From a checkpoint of a small audio-text matching model.
Data: trained on synthesized solo parts of chorales (CocoChorales), 12.0 epochs.
Rows from block 11 of the audio encoder, named by matrix and row number. Each number is 500 + 40 x the weight over the matrix's rms, rounded and kept within 0 to 999. All counts start at 0. Numbers have three digits each.
# fc2: first MLP down (encoder.blocks.11.ff1.fc2.weight, 128x384), inputs 288-383
fc2.38:551543506503438468510525503478559517508523466500480439426512507499483516547531509466454495509575535455473540512474492435577505481521512441528482452448514590418491526475479479457517516499548501512485502461536450484483498528535441453497498446458475535517531537542583527477524502455560550520
fc2.39:513393540423461431486532477513572488623573460450527523544524522493511511510547428500512510459520497522522506463534499559546505524492486484450441520505492486462490557506469479486544535460534485458443541489482466510513472403510544562525533541510514538505547520490495481443528488379513499535
fc2.40:482451498476433437510495486543538481453393513501535467438497523467561502532491440453530463508439524502436494494543516404487500502439472455512561455488485544486503428462505566490470570463479492470522490544505559458517568415590551516520536518506449520499482523481442544506425483508544459445
fc2.41:485562454497447541489518467475475529536461500576480507550500550535535493439470579522535511562452448485423427496469512422480495500556497465570555502545428508475462510449461495523449564538512490536487533425532530450509524511483451472524395496460517556454549549456569551520484523501527435544
fc2.42:479582513574532540436567392480487473502521520532546459555499503464532501443467475474455424523522495513510517471498451525469443586530522492450460436514558470484488478465577457446503501465468500513474557497461521453528474453515471523476445558461489504460545492536548546492485513433508504560
fc2.43:516468541491460489460518385434467476479527482566445418616524484477498459546547538439437539517441547568436542504466454467441430531503482478523544460381552504531521545512510487468513493444484477534520408522527469578527467479499554536475574494541569453561461521466483496448444517532426509519
fc2.44:481485492440527517440506499500587443490488476536453505564529495473522510493413514482518481525512424481457537481533540468524565541551506532578502467482545514439504466475530505432575548456508502545526499457494621515512544533522508504506454471459449483566560477543501490544551455468460571528
fc2.45:464579512563489565547493546470495526453528474476463425477521556506451515443457518471542424450545428484495485472504521538552452549446485461450508486484511460456539508505529529482516470467459433502529545495465592507508444550490565597592461449543478527548523483501521562526430489533550454526
fc2.46:498519508497525503521548470519482483561540489562501499488454540495451461495516498506421497471552523499519520565532546505475546535542567466567451458477531491548471542557490535558499419477577459528461540493503516400445536537442415558519504511495500443464522482481459526472503563532449461523
fc2.47:524490482575611472531482533528471484456503489581499518565489393403534522495547495485456525408504430595472562512508483513489387502528495495500504496429473562495500470466499425456511524495524474587560504496541513497479525474533537517438469455515520536481574504504499572487448488501477516513
fc2.48:531545454503473509559522480579427524443450478494483468492478477465532585456501469550427468544478508525528524425461494503522517482527479465476474530419513513531550508481509504536529446522510585588516475527541504463432478497440522509524478501514575503529444498536443472570474487360551512460
fc2.49:424483513467527515501515473501500391536509468577533517571474535498534491522477496521443495515496450458451529498512490604524507489480534512464484487478454472569509492479470512474423493496545516492541530453509568566521478522525536461478523465470509480487498513491467479511466529555512562490
fc2.50:527505430564603508490485461454481479495421536551484547536480521481482524523538471456550471508468523444536538527528529522530543484512512470447526543468492575551454480561542529512501496506477529554489490491490528516540509450493574454500493592448505533392570497508510419585579540449446548463
fc2.51:532507520560582500613493563404495545504514511515522485441493517439492534485488490554523581466523479471481495489457526468504487500542512539468494538445481418500546501542485551548451544523512395557602550463527531585442533499600519479470500501571505509525513497548502514514555535476453508521
fc2.52:504526528495564491446473423496440471498511445526497522524478478383523500506541568458494509524498527503558486534542501553570547532570500488455511528511447530492549482518502551567538489509467531474453549588506498510459500515466513467436491477484549469581480553565523481454565561516437494481
fc2.53:518504531394492525445520508446457509544540504483476483517509443544477516543548529543486522529509500511492480503515529426479502491412531505550535466543440648564535510485433459428514498509541473580479414497523440406520509548543502504481491525466483489503508543476475402510510508496520454499
fc2.54:489542522509479457551433492537576510490521450444488530418454510530445487526532548545444531437420514519430521502516499478494513505473539565508481458511460446488503504403499497483574487537459455545550514485453494582490479496517491508461504526444596420521526504497455490478534509471519484479
fc2.55:477638475455424424483523492505467500496513540496523533507500475516495502532503571566460501529416480482578430490523518592471525537482535497487548556513560489513541551518530507493528570512477482525503515435469508477572477531538486518433479565491535500475519450513531500441491541497453569485
fc2.56:399530532547441466562441496499476507439403452488557488429430453502476461490468429516560528454594506487505437520500467508477427443512476472555532508502485477494551523450472534453471519518543498553433604461519408511525560479530451526545494496515482502508557456526509562438507474497429483509
fc2.57:505524436476480517504479515560485505553530515490513549557549532461555477528516489437520481515422455479420500539449514464523461459446409513460476473520468554447595474555509544480521494504508454570519480512588528485584466486480432443545525503484496494452505481442503427471512476533475478514
fc2.58:524525570451624496517471495450485426469492468498485530535555383545513514479541471485463548457482493421404499522462539450489491529498485554509515505542494433540493362533483432507511521489476538489469440490451462571504569432489526518550579458524488442496463503594425509426499442544470499517
fc2.59:497467511586512513578443524527462505541457563527477492479540516484505505454431525548570477445462508522496485522556430579431490533445503473463515471462499554488465552535508469499508463543492474464512492551494493505526526517539475517506487548476504459451525409446541515489513502487525387547
fc2.60:542464551439478442495504474463515538420479487464490589528519503515468534526523517462538469561547577460438428465437492442550552611451466550487524500507499588535452493520510463443521474533485522402464532548425551508521496468487498566486515513477468524535514424468529510505503550416490474500
fc2.61:574505477526495482447490513565521470541522472509517538500501473449500502497478574391468543439455471483485497476460522494506518480418542536474436432541472492502488466483484512510500510493471503488541555554521429521535564476471469509515473562588570430490438502454483523514499459445522462500
fc2.62:543557547498483573491504456510521418479458533478517509525541502513513505468444415492497449479436565586485489509486474492509520534390514421492495497534498521530529518497520488455526526473508499550521513499457411510481587568537486542528485459535412474580503453533494473511481520604530464490
fc2.63:522568531590481492509478397514483546515499486513515473606486539477459526535517544593543506476461484517442536548506503502435491461593515519478450543498473508512530453472491543502504494488482549474461504478478492506494494439458545545523505441500545501538475477439466456480509519432488482524
fc2.64:530464470406533501505486527482488491473468486513507547520469509560477456519456510534490497486461459515413474437525492503524561502421509494442557549472497487499488491537475479457490537560557552492483468498518541498440534466528495560426554492502459498525495447484473548516448451589394459559
fc2.65:565548581459474548450501437537511497501470441536560510498445501564562494468511478505485483504425509521465442457477477503557603495545461517469525482522542524496482500490512562547489556459464473527471479446524554529519551483492464478431493475432501447508528481503515579569483513493482472507
fc2.66:504499486530479566496536532471524579539548551500546469504436460424486506494458521452474451542500470509459503533518448443486561493527428559535465515531524473534503490437545561483455482513562442549475509536511604564501488458484506525520519540473562506586483536568525471450465500450505512501
fc2.67:539557454513492498515450468507538418448622481498490516479402456506483532457463514555465531571525484513499531516441453426503479530451585490478505551538549514473515425473491503426578443483537519457438590432489433424526561532496576447476547495533535483536560530546494544491535522491508531556
fc2.68:500506500472512476497557500425500511433378490479551441500550517549536458546546433513505566502516520429510504483497532466529533479494556464520509486470540483528516490497514513473482482472564454497479427512503588477498460522474521476551531521454480476477408501541479551460516501495506427529
fc2.69:467468508520447537519497466497504481523505601560534454520550510467468456493535525567448518545513571515494522494423476450524521491503543395387538457435541437507536519479543520526499504453521427510450426512528577417403460459501533493460609427483489525564453550490559517509485476613469475447
fc2.70:498453534498478493536516519465506501533482485522499533492554511494450522455367470530411501505529464434497510522522528426507513463465518506481537515447477508541525482510544495515447459537458500478471481450452435485545514497473554522471459550470487531510466512454498523496513483445493472448
fc2.71:474500529498537480460505538412522434461455378521510501496495559566438499539510491554455511452483497523461469490482526479506505555474490538554451534539505427548551498469556505395559465496476472519510471432435492456465441491552482498444526443492522424503450541548543477516496483538491472401
fc2.72:489505425521608530515564509495550496529489490491553505479511553558474502497479603501553581502476498520478546513470517406510576550513453461482485485486459524424492506540510482486535456520537418477552522467493446489506454543430561517562465508476492521505476470509515508544513466483498448443
fc2.73:414441555501517463506450558460486473449503498489542477495561492479437497549523469515522541498476506578515469444489472542535531499439498506423545389495448394474500460471492502510536478495459508523580567534535506524450512499578540534536561514510516514532498509567529567497532488518457503453
fc2.74:581500538537496472513447500424468479438480471466467428499548482529473574588527506484527526506542552534467528517530455458544472505534508482517473481523513515453526455468495508507538473460492446550477518453596488523510445511478550456442486473478603438484503404466496480529494550489509467483
fc2.75:504521498433481529590538541528475549548556485540533524503442510532429528516484512528528500443470450461554515534543505562518591446436510512459437502513472566539459506559541505522495525518533527539544487451495500470502461470570478485522429520435498459496586469539507514503517487504529458558
fc2.76:476487475520475462536527415507531435499497555449509515509541480549484519558494455501485502554488553510465504524493538450519559515476490497461456559488446545532559484496493399439498494490515438495476524476471524475524518469513517470486493552534417511473488585504544595487519474502535512516
fc2.77:513480491534476462502537537492530532408534548492476493513476487535464512464572566509496468485517547472448487532486557484512451503469490509546530553537538569506523427464467486507570542510515496443431544496484486409525442485542520509461455505468556549476534498483508433559522530455506506563
fc2.78:490542532515457550512561467455498520508563465490516529521538494437519487460462559465458481499522503550490499530436530592571500546438476519475445535481554494595472388586460549482440506505510537596507516553505492464512412458469535448563468488513458461537522566520486465464482534523468513517
fc2.79:476461530474430518448536480448496434478492530551486499426524465522446494503481489454518483465466496549467478526454552512467513501494585507472473528516448557502512503520531531516504497493509412454527525521504557482475476489546522461494456443538447517535498522514541535497469478448572513507
fc2.80:517542466462544447495478530564480559539474453575534516487484550524542496573518468514470529551497522535470466478550573510544407571455475474428471513502517535535539566511476476471506518518431576553495480474461556523384522535554511439482558443497493522471496485452490452537501467480483550495
fc2.81:535557511484559513475451536575515490500514436468472449544438469540579483470511517547456503491498513478434486448501578557535439508561526508482471534520467461554480460572482514554411488503484488404530485542436482537493521472436480512499460489545482537492519506570539503501519537477451535463
fc2.82:469418530473556486432451512494476399522581572501507546529456479512441488395474487530578542493553491553579471535523559487462534534430457515554518528537507505537521442473503519473492520556474503492468418515489475507546450527449485514498493513511576550484500458437545497470554526499511419486
fc2.83:504484498521521488466520470489432499563537500503503495512498494492481506536536431486485455459473477509495453501513534455431465460526532494575511464515451437538490406528477491460511432453511522487576510490522525531521506478514529486494413519488519542496501522443582440536495471522481449518
fc2.84:498532523534459520463511439455493579455492419525513521487527579532469482474509478500530482428483547550616563464496474530509467505543468483426509503503569500454515500466490488412483554480508528455524503512570482446557526514477466512480473446518518485487494509531478460505459576525543419532
fc2.85:493552465528554466501470523434539501515467574476554486553531506506462507544578451522611490477464493463485565436548476470512492507499470542469502502479550480468498485489507529455521460501551576484511476530561538557593524505436491491549498468479516487505462510531509531454473505506441421487
fc2.86:472508459488467530430499443472470522471542457484460508448492498487489468500501489600485489503557597528413517479522506485529482462457483463533461457547498416433490536535442549560499541493531504517534520470481537506531532448423516492525571476409558566555548549483548483497506550520528427448
fc2.87:539450522502515452430473525596510509471617479454541523475505499549536522463537560502488498538516476480523528482532515519452470498469545451516457470544563443499484479457506495518553417476444524452503548505486490484474515569502470547496506545499452531461497583405511454473539460519478533548
fc2.88:519468508465439482454532489494498523472475484517477537521476496466509511456554497512453527462493502495492466517521503474497520536580440437544426462521480504525453398480542507500434477589484444570471527481486564549511441483453535477468467443538465513515486563472522461510410450528458510570
fc2.89:497502496457445486497513371496477552486515529513472522471429413400495484446462455472461500454527530493546525537467516497507469477511511453518474547536501458513482490491487574482557527472500446493578457550512376554476482501554458487492483536516506514467523485450492435466556534424441513549
fc2.90:521555491480430416452456595489484478531462479473517435509526551508467533523550489494492521537452433568445470566490448513523593553474492477497542519461530602526470533530543469500508482447464530472492482485440450476468497491556499523483480572448429453491499535508482456527532573538501419477
fc2.91:469493544455548533434446503506464540538531520473490492490541518471405456560603494591561496485479461475476516523489557563485450472520395474646554524445510440513487486526480515499474508469508442516463544540499494510484401537511535482563514529523463498504432557521513484563551535522457497459
fc2.92:508502605484567530504519509562522508491448424429501499517551504432454549475529503453479527470504542533472505455469423476540455532531456537503445542571521518492524435504511505538548543532559501548504525440529504565538530496552511453489497500504552499488451504491447511513508537459569544479
fc2.93:551461526562553541482468510492537508467523499511517514538511508473552547573509525498458516457500501539501488468491515452517557494541506511497486533506449523500524530535500550533426493497569411517469478498491557471540450438504485497488527532460442503512545531472532512482530514512489470521
fc2.94:445476503601533452424531528521535451487520537526509472461516469515531537485521479479490514514560529508460427497483523532440466509408502540503509515493465565528467525410453501506510497546499463477490580491535434562555425458524450520400493508468522432537524490454533466498472498627531547621
fc2.95:547503528527499517491508478506500504500531521549530464466475569513497462415494499518465564499511461551579521483494521438565456456463469583489492494474570441542495539442515518541475494525463499432491513493426458484542517469448468470517478464472505476515446544501517500549490581560531480553
fc2.96:479495477503512483492481488493433536507518495453481504580482468481531486490512494456572476463485446455515528527520540481483579526450526469439472501567521512511473523524514495539432495534514488523508587477442402523511523550488447485433454439538497476530496462529502483444445552449502456514
fc2.97:538539442497441485500425504500544557476487488457463470629461558448518494505516524490511486460490606593578427536504548457540427529550472400505523501519500486460480472468455501570473466489439532572519466470550517504461518520516541530522561445551487529530486504514492484527482466527517460486
fc2.98:560497479505430479529476506494513510529514476489505610499554470489468479498582464506557487547485484564475556521466486474489564484496535474508463446491471513474490546484438495504481520454484486468535527425527540508521516445486487496498528528507489474536474522473490505495514504534506494493
fc2.99:543507494531456534611541462553500524499471605489495533517535470516478512472515526504526496506551458497517505522504401429509503532490442540550483539540517535453496553493477521483528508500503502551496520537454463528529483587436533531516467469501554526503429508479455519555479507439568486478
fc2.100:553555456479473492459461495446473538526453536575485442522488427479461452412446558509548508492464527511475489536574503511537400519475475472423519543467535560527491482459492499523529466515463465542464478549547520514543475474510539526455508510484569483499510512511476493534442501500527508524
fc2.101:557561532550593526415548576517542391493476504499479532498474549473482470500457532480503491519458539527479517517442539449574497520478508504473464515539502456463497555477468512524442465555507480557533451496479584522476567614448504545445509511526516484503446597411491562535521538462488442512
fc2.102:518575545507513572494449513480473473472525565550435507510443512533530574550485489477535473548492451490566521506487554553456584591448519477471535499490529500463494555524492518511494455485468502486451561516497490503525461483449491480543489473510544435525470504521525438529448509522484505503
fc2.103:452526530429501478448472606513600529467456438507497453472517536453504437512481509441516500466474517449544394462554509470492539513477550553508496439460455496463521533533492437517508566495453555542403542464491505491509501498485488515505564512518538500397558508476520493474483493443413502491