A small audio-text matching model, trained from scratch.
Training: soap at rate 0.0014, 7300 steps.
Rows from block 11 of the audio encoder, named by matrix and row number. Each number is 128 + 24 x the weight over its row's rms, rounded and kept within 0 to 255. All counts start at 0. After the name is the row's rms in percent of the matrix's.
# fc2: first MLP down (encoder.blocks.11.ff1.fc2.weight, 128x384), inputs 96-191
fc2.70 095 [ 66 166 133 132  73 109  96 119 143 139  82 135 115 129 139 155 101 162 134 143 113 136 124 116 114 107 121 149 111 128 138  98 126  98 154 122 130 169 159 101 140  63  79 161  82 129 100 108 164 142 126 141 156 121 145  65 103 149 152 113  96 100 160 154 171 150 115 111 139 151 126 128 117 108 141 148 162 169 112 153 126 159 112 117 127  99 129 166  97 121 105 125 178 155  82 128]
fc2.71 108 [141 123 100 116 166 141  96 148 135 103 154 138 104 154 142 184 104 130 129  96 121 145 175 106 104 163 118 171 100 118  98 116  91 115 169 188  85 134 127 130 141 113  88 155 145 116 121 110 113 134 101  91 148 116 151 122 140 164 104 146 129 163 113 130  91 120  80  93 159 156 168 125 144 147 129 137 148 153 124 142 165 114 121 116 112 117 123 135 137 146 124 131 129  97  90 162]
fc2.72 103 [144 125 128 142 152 166 123 102 138 147 133  90 122 146 104 173 121 166 137 107  89  66 131 142 131 104 137  94 109 151 114 148 106 178 145 119 157 126 162 108  85 164 150 158 129 143 140 166 158 110 148  68 175  89 134 152 135 116 109 149  99 118 139 133 108 105 119 125 149 106  88 145 127 138 163 119 128  98 101  96 143  99 137 138 152 109 134 105 156 176 133 124 162 145  59 137]
fc2.73 100 [119 134 138 151 197 156 124 116 104 131 138 104 145 127 148 112 127  81 102 142 125 147  81  83 121 155 139 140  94 120 110 136  97 148 133 129 155 157 117 133 147 180 168 142 157 134 150 105 134 115 125 130  99 103 145 154 122 164 160 133 142 147 112  92  90 158 117 136 104 122 127 107 160  74 101 113 149 155 127 113 105 107 116 140 122 123 114 140 115 127 123 158 103 153 141 134]
fc2.74 102 [ 98 116  98  90 145  89 103  92 133 138 155 153 117 123 161 127 154 122 103  89 110  52 145 121  85 171  92 150 119 117 106 190 122 108 181 112 115 114 142 147 148 137 127 143 123 104  97 126 144 132  72 103 148 116 133 122 146  99 147 148 103 158 114 147 137 109 117 143 108 134 145 155 160 127 118 133 157 185 128 136 157 127 143 130 106 119  96 123  99  91 128  99 166 139 153 139]
fc2.75 102 [150 151 121 169 119 136 133 138 124 154 130 121  98 147 110 142 105 149 146 187 115 140 112 165 134 140  66 132 155 115 128 119 157 127 123 177 126 128 126 129 152 135 104 112 135 112  89 107 110 148 124 137 142 142 120 142 114 162 115 165 101  96 116 133 105  98 114  89 103  86 115 124 110  67 154 148 103 109 109 145 121 139 122 139  63 139 144 138 106 107 124 129 144 107  95  84]
fc2.76 096 [114 120 137 176 130 186 153 122  87 123  80 147  99 175 124 111 125 141 145 121 110 100 128 126  86 137  94 124 140 140 147 126 144 135 125 122 138 157  95 130 120 155 119 127 159 136 107 175 120 145 147 128 118  79 128 112  94  93 124 172 103 142 141 123 130 129 154 117 128 156 109 156 153 144 133 146  93 152 119 149 183 139 112 168  96 119  83 148 129 102 116 114 149 126 145 134]
fc2.77 099 [119 155 137 107 121  97 168 104 143 136  82 111 135 120 118  93 134 161 120 134  84 197 126 121 155 146 149 122 150 129 182 117 139 104 129 120 108 124 159 122 119 134 112 114 136 126 147 147  72 122 163 134 125  97 143 121 105 126 159 131  97 145 154 138 123 156  99 165 148  76 127  94 162 114 146 140 161 200 160 128 141 134 108 112  91 124 101 138 138 115 150 138 117 118  79 148]
fc2.78 098 [145 136 105 100  92 146 129 116 119 184 160 146 151 145  94 107 152 144 137 115 146 126 146 131  92 156 139 160 138 143 129 107 131 131 134  49 100 127 108 148 147 129  92 119 114 136  64 109 100 133 109 121 105 117 139 168  97 153 128 109  91 120 121 120 123 131 112 115 138 164  99 133 128 192 104 147 134 122 116 133 126 100 140 162 125 126 129 111 162  98 120 147 134 124 126 144]
fc2.79 095 [ 79 117 151 167 140 129 130 141 152 122 174 177  78 115 162 133 122 119 183 115 139 168 139 190 120 139 145  98 149 131 154 139 119 122  89 116 120 164 119 117 138 118 105 125 143 101 132 123 169 144 140 120  76 182 156 136 104 110 139 137 149 160 127 135 150 131 139 106 124 142 146 139 165 152 137 115 136 194 129 136 149 153 133 131 166 129 120 138 125 172 114  95 126 130  99 154]
fc2.80 105 [182  92  97 138 166 171 123 125 103 141 133 162 118 146 128 137 133  76 157  97  91 142 113 150 162 136  95 114 109 119 131 118 144 161  82 122  89 146 131 138 152 122 126 120  84 130  82 156 136 139 153 153 148  84 142 116 171 124 113 129 102 145 158 141 115 112 124 178 134 153 153 159 142 138 107 125 139 140 159  95 131 104 113 136 122 128  86 150 137 126  72 108 191 119 132 119]
fc2.81 097 [ 94 129 134 144 167 109 137 129 101 129  65 135  92 146 139 176 121 168 147 137 133 147 181 145 130 141  90 120 144  83 153 123 123 104 146  84 162 128 135 115 160 121 136 130 128 160 110  65 165 143 105 154 109 117 156 146 101 186 125 110 134 125 130 115  82 137 137 118 115 115 132 154 110 150 150 123 102 133 145 148  96 139 116 114 122 121 111 170 138 181 119 160 140 111 108 114]
fc2.82 100 [133 113 137 143 134 125 105 118 147 130 109 112 123 192 123 170 137 128 105 182 147 110  85 121  81  86 134  88 132 168 123  77 133 121 168 130 131  91 184 145 123 119  72 113 124 138 166 138 128 124 178 105 134  96 136 113 112 136 134 148  67 103 122 105 133 125 106 102 158 130 104 127 153 157 151 147 114 101 114 121 163 143 173 119 113  94 125 141 149 121 133 131 126 151 121 154]
fc2.83 094 [156 184 109 147 119 116  84 126 127 142 194 152 156 162 144 116 114 149 124 104 123 151 132 142 106 160  75 151 102 100  96 132 151 164 101 106 153 112 100 147 136 125 118 121 123 128 136 142 149 109 159 127 117  85 135 116 100  93 111 154 160 150 104 151 120 120 138  48 123 168 162 137 134 140 131 145 129  76 137 151 108  94 149 116  73 126 109 111 132 128 125 151 168  96 121 148]
fc2.84 100 [135 134 121 102  94 127  99 125 162 125  86 130 114 145  92 139 119  71 140 130 150 118 153 142 134 101 118 167 108 119 119 127 144 124 161  96 167 115  75 118 172 114 123 137 127  91 128 157 119 117 137 143  97 117 147  97 121 114 139 101 136 124 136 124 104 108 149 132  90 165 152 121 112 109 125 112 147 162 154  91 167 132 143 133  96 140  86 120 130  84 107 149 130 104 115 191]
fc2.85 107 [124 119 117 186 137 166  78 160 120 125 102 107 175  88 125 178 140 113 128 108 150 126 118 189 120  88  86 108 144 166  95 140 118 128 136  87 113 114  99 152 125 111 117  99 210 161 112 159 121 121 133  84 111 128 146 146 129 119 140 124 109 134 148 156 112 100 115 111 130  75 137 171  88 133 112 126 145 133 137 129 146 133 170 117 180 133 130 112 162 178  93  97 155 130 138 129]
fc2.86 093 [ 81 105 138 104 125 131 173 138 129 119 124 107 186 134 163 150 128 102 133 125 143 112  98 102 128 130 121 125 158 191 178 157 110 117 124 100 145 120 135 126 163 123 150 149 165 107 170 116  78 113 118 145 116 167  95 157 150 150 146 117 153 107 155 138 116 115 151 142 162 123 140 148 100 115 123 127 128  81 114  95 127  97 135 131 127 118  90 100 133  88  64 105  77 129 137 116]
fc2.87 095 [116 135 104 110  79 108 122 138 125 139 118 174 107 137 110 130 115 124 165 174 181  99 149 141  94 136 126 118 154 145  96 118 125 108 131 117 111 132 144 108 126 105 116 155 143 109 153 134 152  97 100 116 167 134 139 137 129 129 165 158 126 114 124 133 115 134 125 112  97 137 139 134 160 128  87 125  49 140  97 129 163 115  93 136 149 122 125  91 111 158 154 109 129 148 121 126]
fc2.88 099 [130 128 139  97 110 128 189 154  91 113 155 129 156 105 141  96  79 156 117 128 155 168 127 151 125  96 120 122 116 145 137  97 158 150 147 198 155 153 143 143 162 115 129 109 152 114 143 107 108 131  36 119 102 135 152 142  95 176 122 133  82 148  97 117 126 140 118 148 112 152 132 140 146 123 148 144 141  95  99 118 112 132 134 134 108 171  84 127 117 104 141 131 172 183 112 119]
fc2.89 103 [123 100 116  93 141 135 148 131 100 178 120 118 124  70 137 112 135 164 132 127 110 123 166 142 113 158 101 136 130 208 128 121 130 135 147  84 122  43 123 112 131 160  61 118 156 105 147 137  86 127 108 141 140 105  97 136 144  90 108 138  94 140 156 148 140 120 136 115  68 140 122 117 132 108 126 146 163 120  72 118 102 128 188 129 160 138  99 106 120 120 105  95 144 134 105 131]
fc2.90 103 [169 123 149 118 143 124 129 147  92 105  48  98 141 145 126 144 153 132  60 101 129 103 117 129  90  91  63 146 138  92 120 145  95 104  83  96  85 102 123 173 145 125 126 108 129 124  84 148 131 137 155 168 144 106 145 158  86 171 116 109  73 122 157 118 150 106 121 157 141 146 135 114 112 151 174 148 135 118 157 140 153 130  90 133 143 144 134 149 133 166 188 128 131 121 157 134]
fc2.91 104 [108 153 112 147 110 114 143 122 143 137 115 105 100 102 123 138 130 131 151 154 167  89 161 130 140 111 100 118 133 119 102  97 128 172 140  86 138 181 130 145 128  94 135 123 170 117 171 127 108 129 102  89 120 114 109 162 108 144 126 102 103 177  83 145  96 146 145 118 131  99 175 177 125  97 107 150 126  98 106 146 118 163 137 124 176  83 155 133 138 168 116 114  94 122 121 177]
fc2.92 107 [155 173 163 144  96 128 101 147 132 137 185 133 126 100 155 124 162 142 123 151 179  91 122 106 140  94 105  98  74 109 146 125 125 153 161 119 128 175 116 117 101 179 135 150 101 141 120 160 117 134 175  99 111  78 130 117 123 144 130 137 120 127 160 144 119  95 171 118  93 120 120 181 107 137 140 129 119 136 154  89 120 108 118 124 113 108 157 127 147 148  92 128 137 114 133 142]
fc2.93 089 [103 134  76 119 134 153 161 112 160 152 173 136 145 117 127 120 115 103 149 110 108 123 106 136 120 101 107 152 161 157 159 149 122 118  90 145 135  96 131 137 100  65 149 204 146 165 135 121 130 131 117 132 143 193 136 133 147 106 174  82 144 104 154 122 102 162 108 147 138 134 125 136 118 146 140 140 101 150 110 113 149  59 106 131 116 138 153 132 139  90  88  87 115 132 174 116]
fc2.94 105 [128 139 122 134  98 136 135 149 144 160  73 138  95 123 186 122 126 154 137 148 112 131  98 104 116 127 117 148 113 168 113 153 165 109 146 107 122 139 108 170 103  92 131 118 127 120 138  68 154  95 179 128 151 120 131 141 116 126 134 130 174 140  91  90 169 113 112 123 152 136 138 171 155 131 160 131 159 162 120 137  98 149 107 121 139 124 122 102  85  86 101 131  89 134 122 140]
fc2.95 094 [134 119  64 130 138 108 139 123 105 147 147  86 139 125 105 118  88 100 132 112 133 184 155 121 113  78 184  90 163 124 115 111 148 172  99 164 131 126 100 115 122 105  63 101 133 130 114 136 152 136 118 124 150 127  91 111 126 127  77 119 124 120 123 130 121 106 122  98  96 130 135 126 138 136 141 127 111 101  84  96 132 133 133 124  84 132 135  91 153 136 143 153 158 107 152 145]
fc2.96 099 [142 128  92 154  97 118 124 159 148  62 121 133 141 102 126 160 161  99 136 119  98 143 130 130 108 106 137 116 131 111 129 132 142  93 114 150 122 167 108 178 118 142 116 129 146 139 205 152  96  98 144 130 157 124 133 152 129  94 146 159 132 120 141  96 140  82 147 173 145 123 140 180 118 131  86 140 151 146 125 110 138 129 154 120 144  80  79 141 119 127  84 119 116 126 137 100]
fc2.97 103 [158 149 146 161 158 112 125  96 130  71 147 107 161 159 145 118 132 145 159 123 160 143 140 117 128 147  99 138  98 143 141 145 103 150 125 147 136 140 111 150 156 129 151 117 112 167 119 106 128 133 180  76 148  97 128 122 114 137 154 123  72 127  89 153  93 108 155 139 158 145 117 121 124 183 149 145 132 147 131 143  91 122 144 108 134 112 133 111  83 108 120 146 104 132 119 182]
fc2.98 089 [126 129  70  99 150  47 143 102 172 112 112 144 127 161 142 167 112 127 154 138 170 116 146 105 139 159 109 140  91 157 120 129  87 119 159  88 110 137  87 113 122 144 116 109 153 106 126 111  95 113 133 156 176 189 104 121 128  93 121 138 126 110 176 139 136 104  92 177 135 120 115 128  82 150 121  97  83 160 104 140 105 157 117 137 118 105 158 159 114 146 183 122 120 102 157 122]
fc2.99 100 [118 115 133 114 153 100  69 122 138 143 137 143 176 115 108 124 130 140 124  97 151 150 125 129 139 135 187 155 169  96 123 120  82 129 171 133 123 155 102 119 142 149 122 110 115 146 127 120 118 137 194 125 147 144 114 143 128 155 160 149 129 122 108 140 119 166 169 135 125 155 146 136 126 133 139 119 120  82 122 151 156 103 120 122 122 148 124 124 129 104 142 120  90 149 118  89]
fc2.100 101 [140  91 149 156 122 135 148 150 164 145 155 139 174 126 149 125 172 109 140 104 107  93 102 115 125 127 144 165 150 107 139 183 144 133 126 121 151  94 167 120 128 115 110 135 114 129 127 135 129 137 119  97 142  67 106 139 114 154 140 153 133 137 144 135 145 140 103 168 170 134 109 128 144 190 101 139 135 124 101 136 133 135 108 105 107 134 139  87 130 100  97 117 152  74 112 123]
fc2.101 102 [134 123 146 115 169 114  85 130 114 127 158  98 117 141 138 113 165 124 123 167 122  77 125 126 160 100 139 146 135 120 159 127  61 154 107 156 113 110 135 128 122 142 156 132 181 137 148 125 123 140 165 134 134 120 152 108 167 112 107 155 120 163 129 164 106  85 133 152 147 127 108 132 131 108 129 136 155 116 129  94 114 122 143 174 133 107 117 128 117 147 159 152 127 167 152 117]
fc2.102 099 [113 173 170  90 178 105  68  97 130  99 109 155  92 194  97 112 151 139 124 124 114  90 103  93 146 127 147 121 132 114 169 161 123 148 118 103 155 108 135 123 123 139 112 134 144 100 132 156 100 109 104 136 110 128 101 149 147 128 171 153  90 125 109 141 143 140 101 122 128 156 131 165 145 164 115  95 165 128 127  92 125 103 135 168 103 131  94 143 114 124  81 142 106 169 123 128]
fc2.103 097 [115 123  97 142 113 158 109  90 141  74  84 139 150 119 137 116 109 124 145 138 126 135 110 118 147  98 181 116 163 117 122 107 127 150 142 105 106 101 130 127 100 104 132 156  66 113 158 100 147 190 145 140  92  99 152 116  83 133  68 143 130 137 128 107 148 120 172 158 107 129 139  82 117 125 133 154 124 101  94 146 122 165 142 139 152 108 117 127 107 140 130 159 133 135 153 140]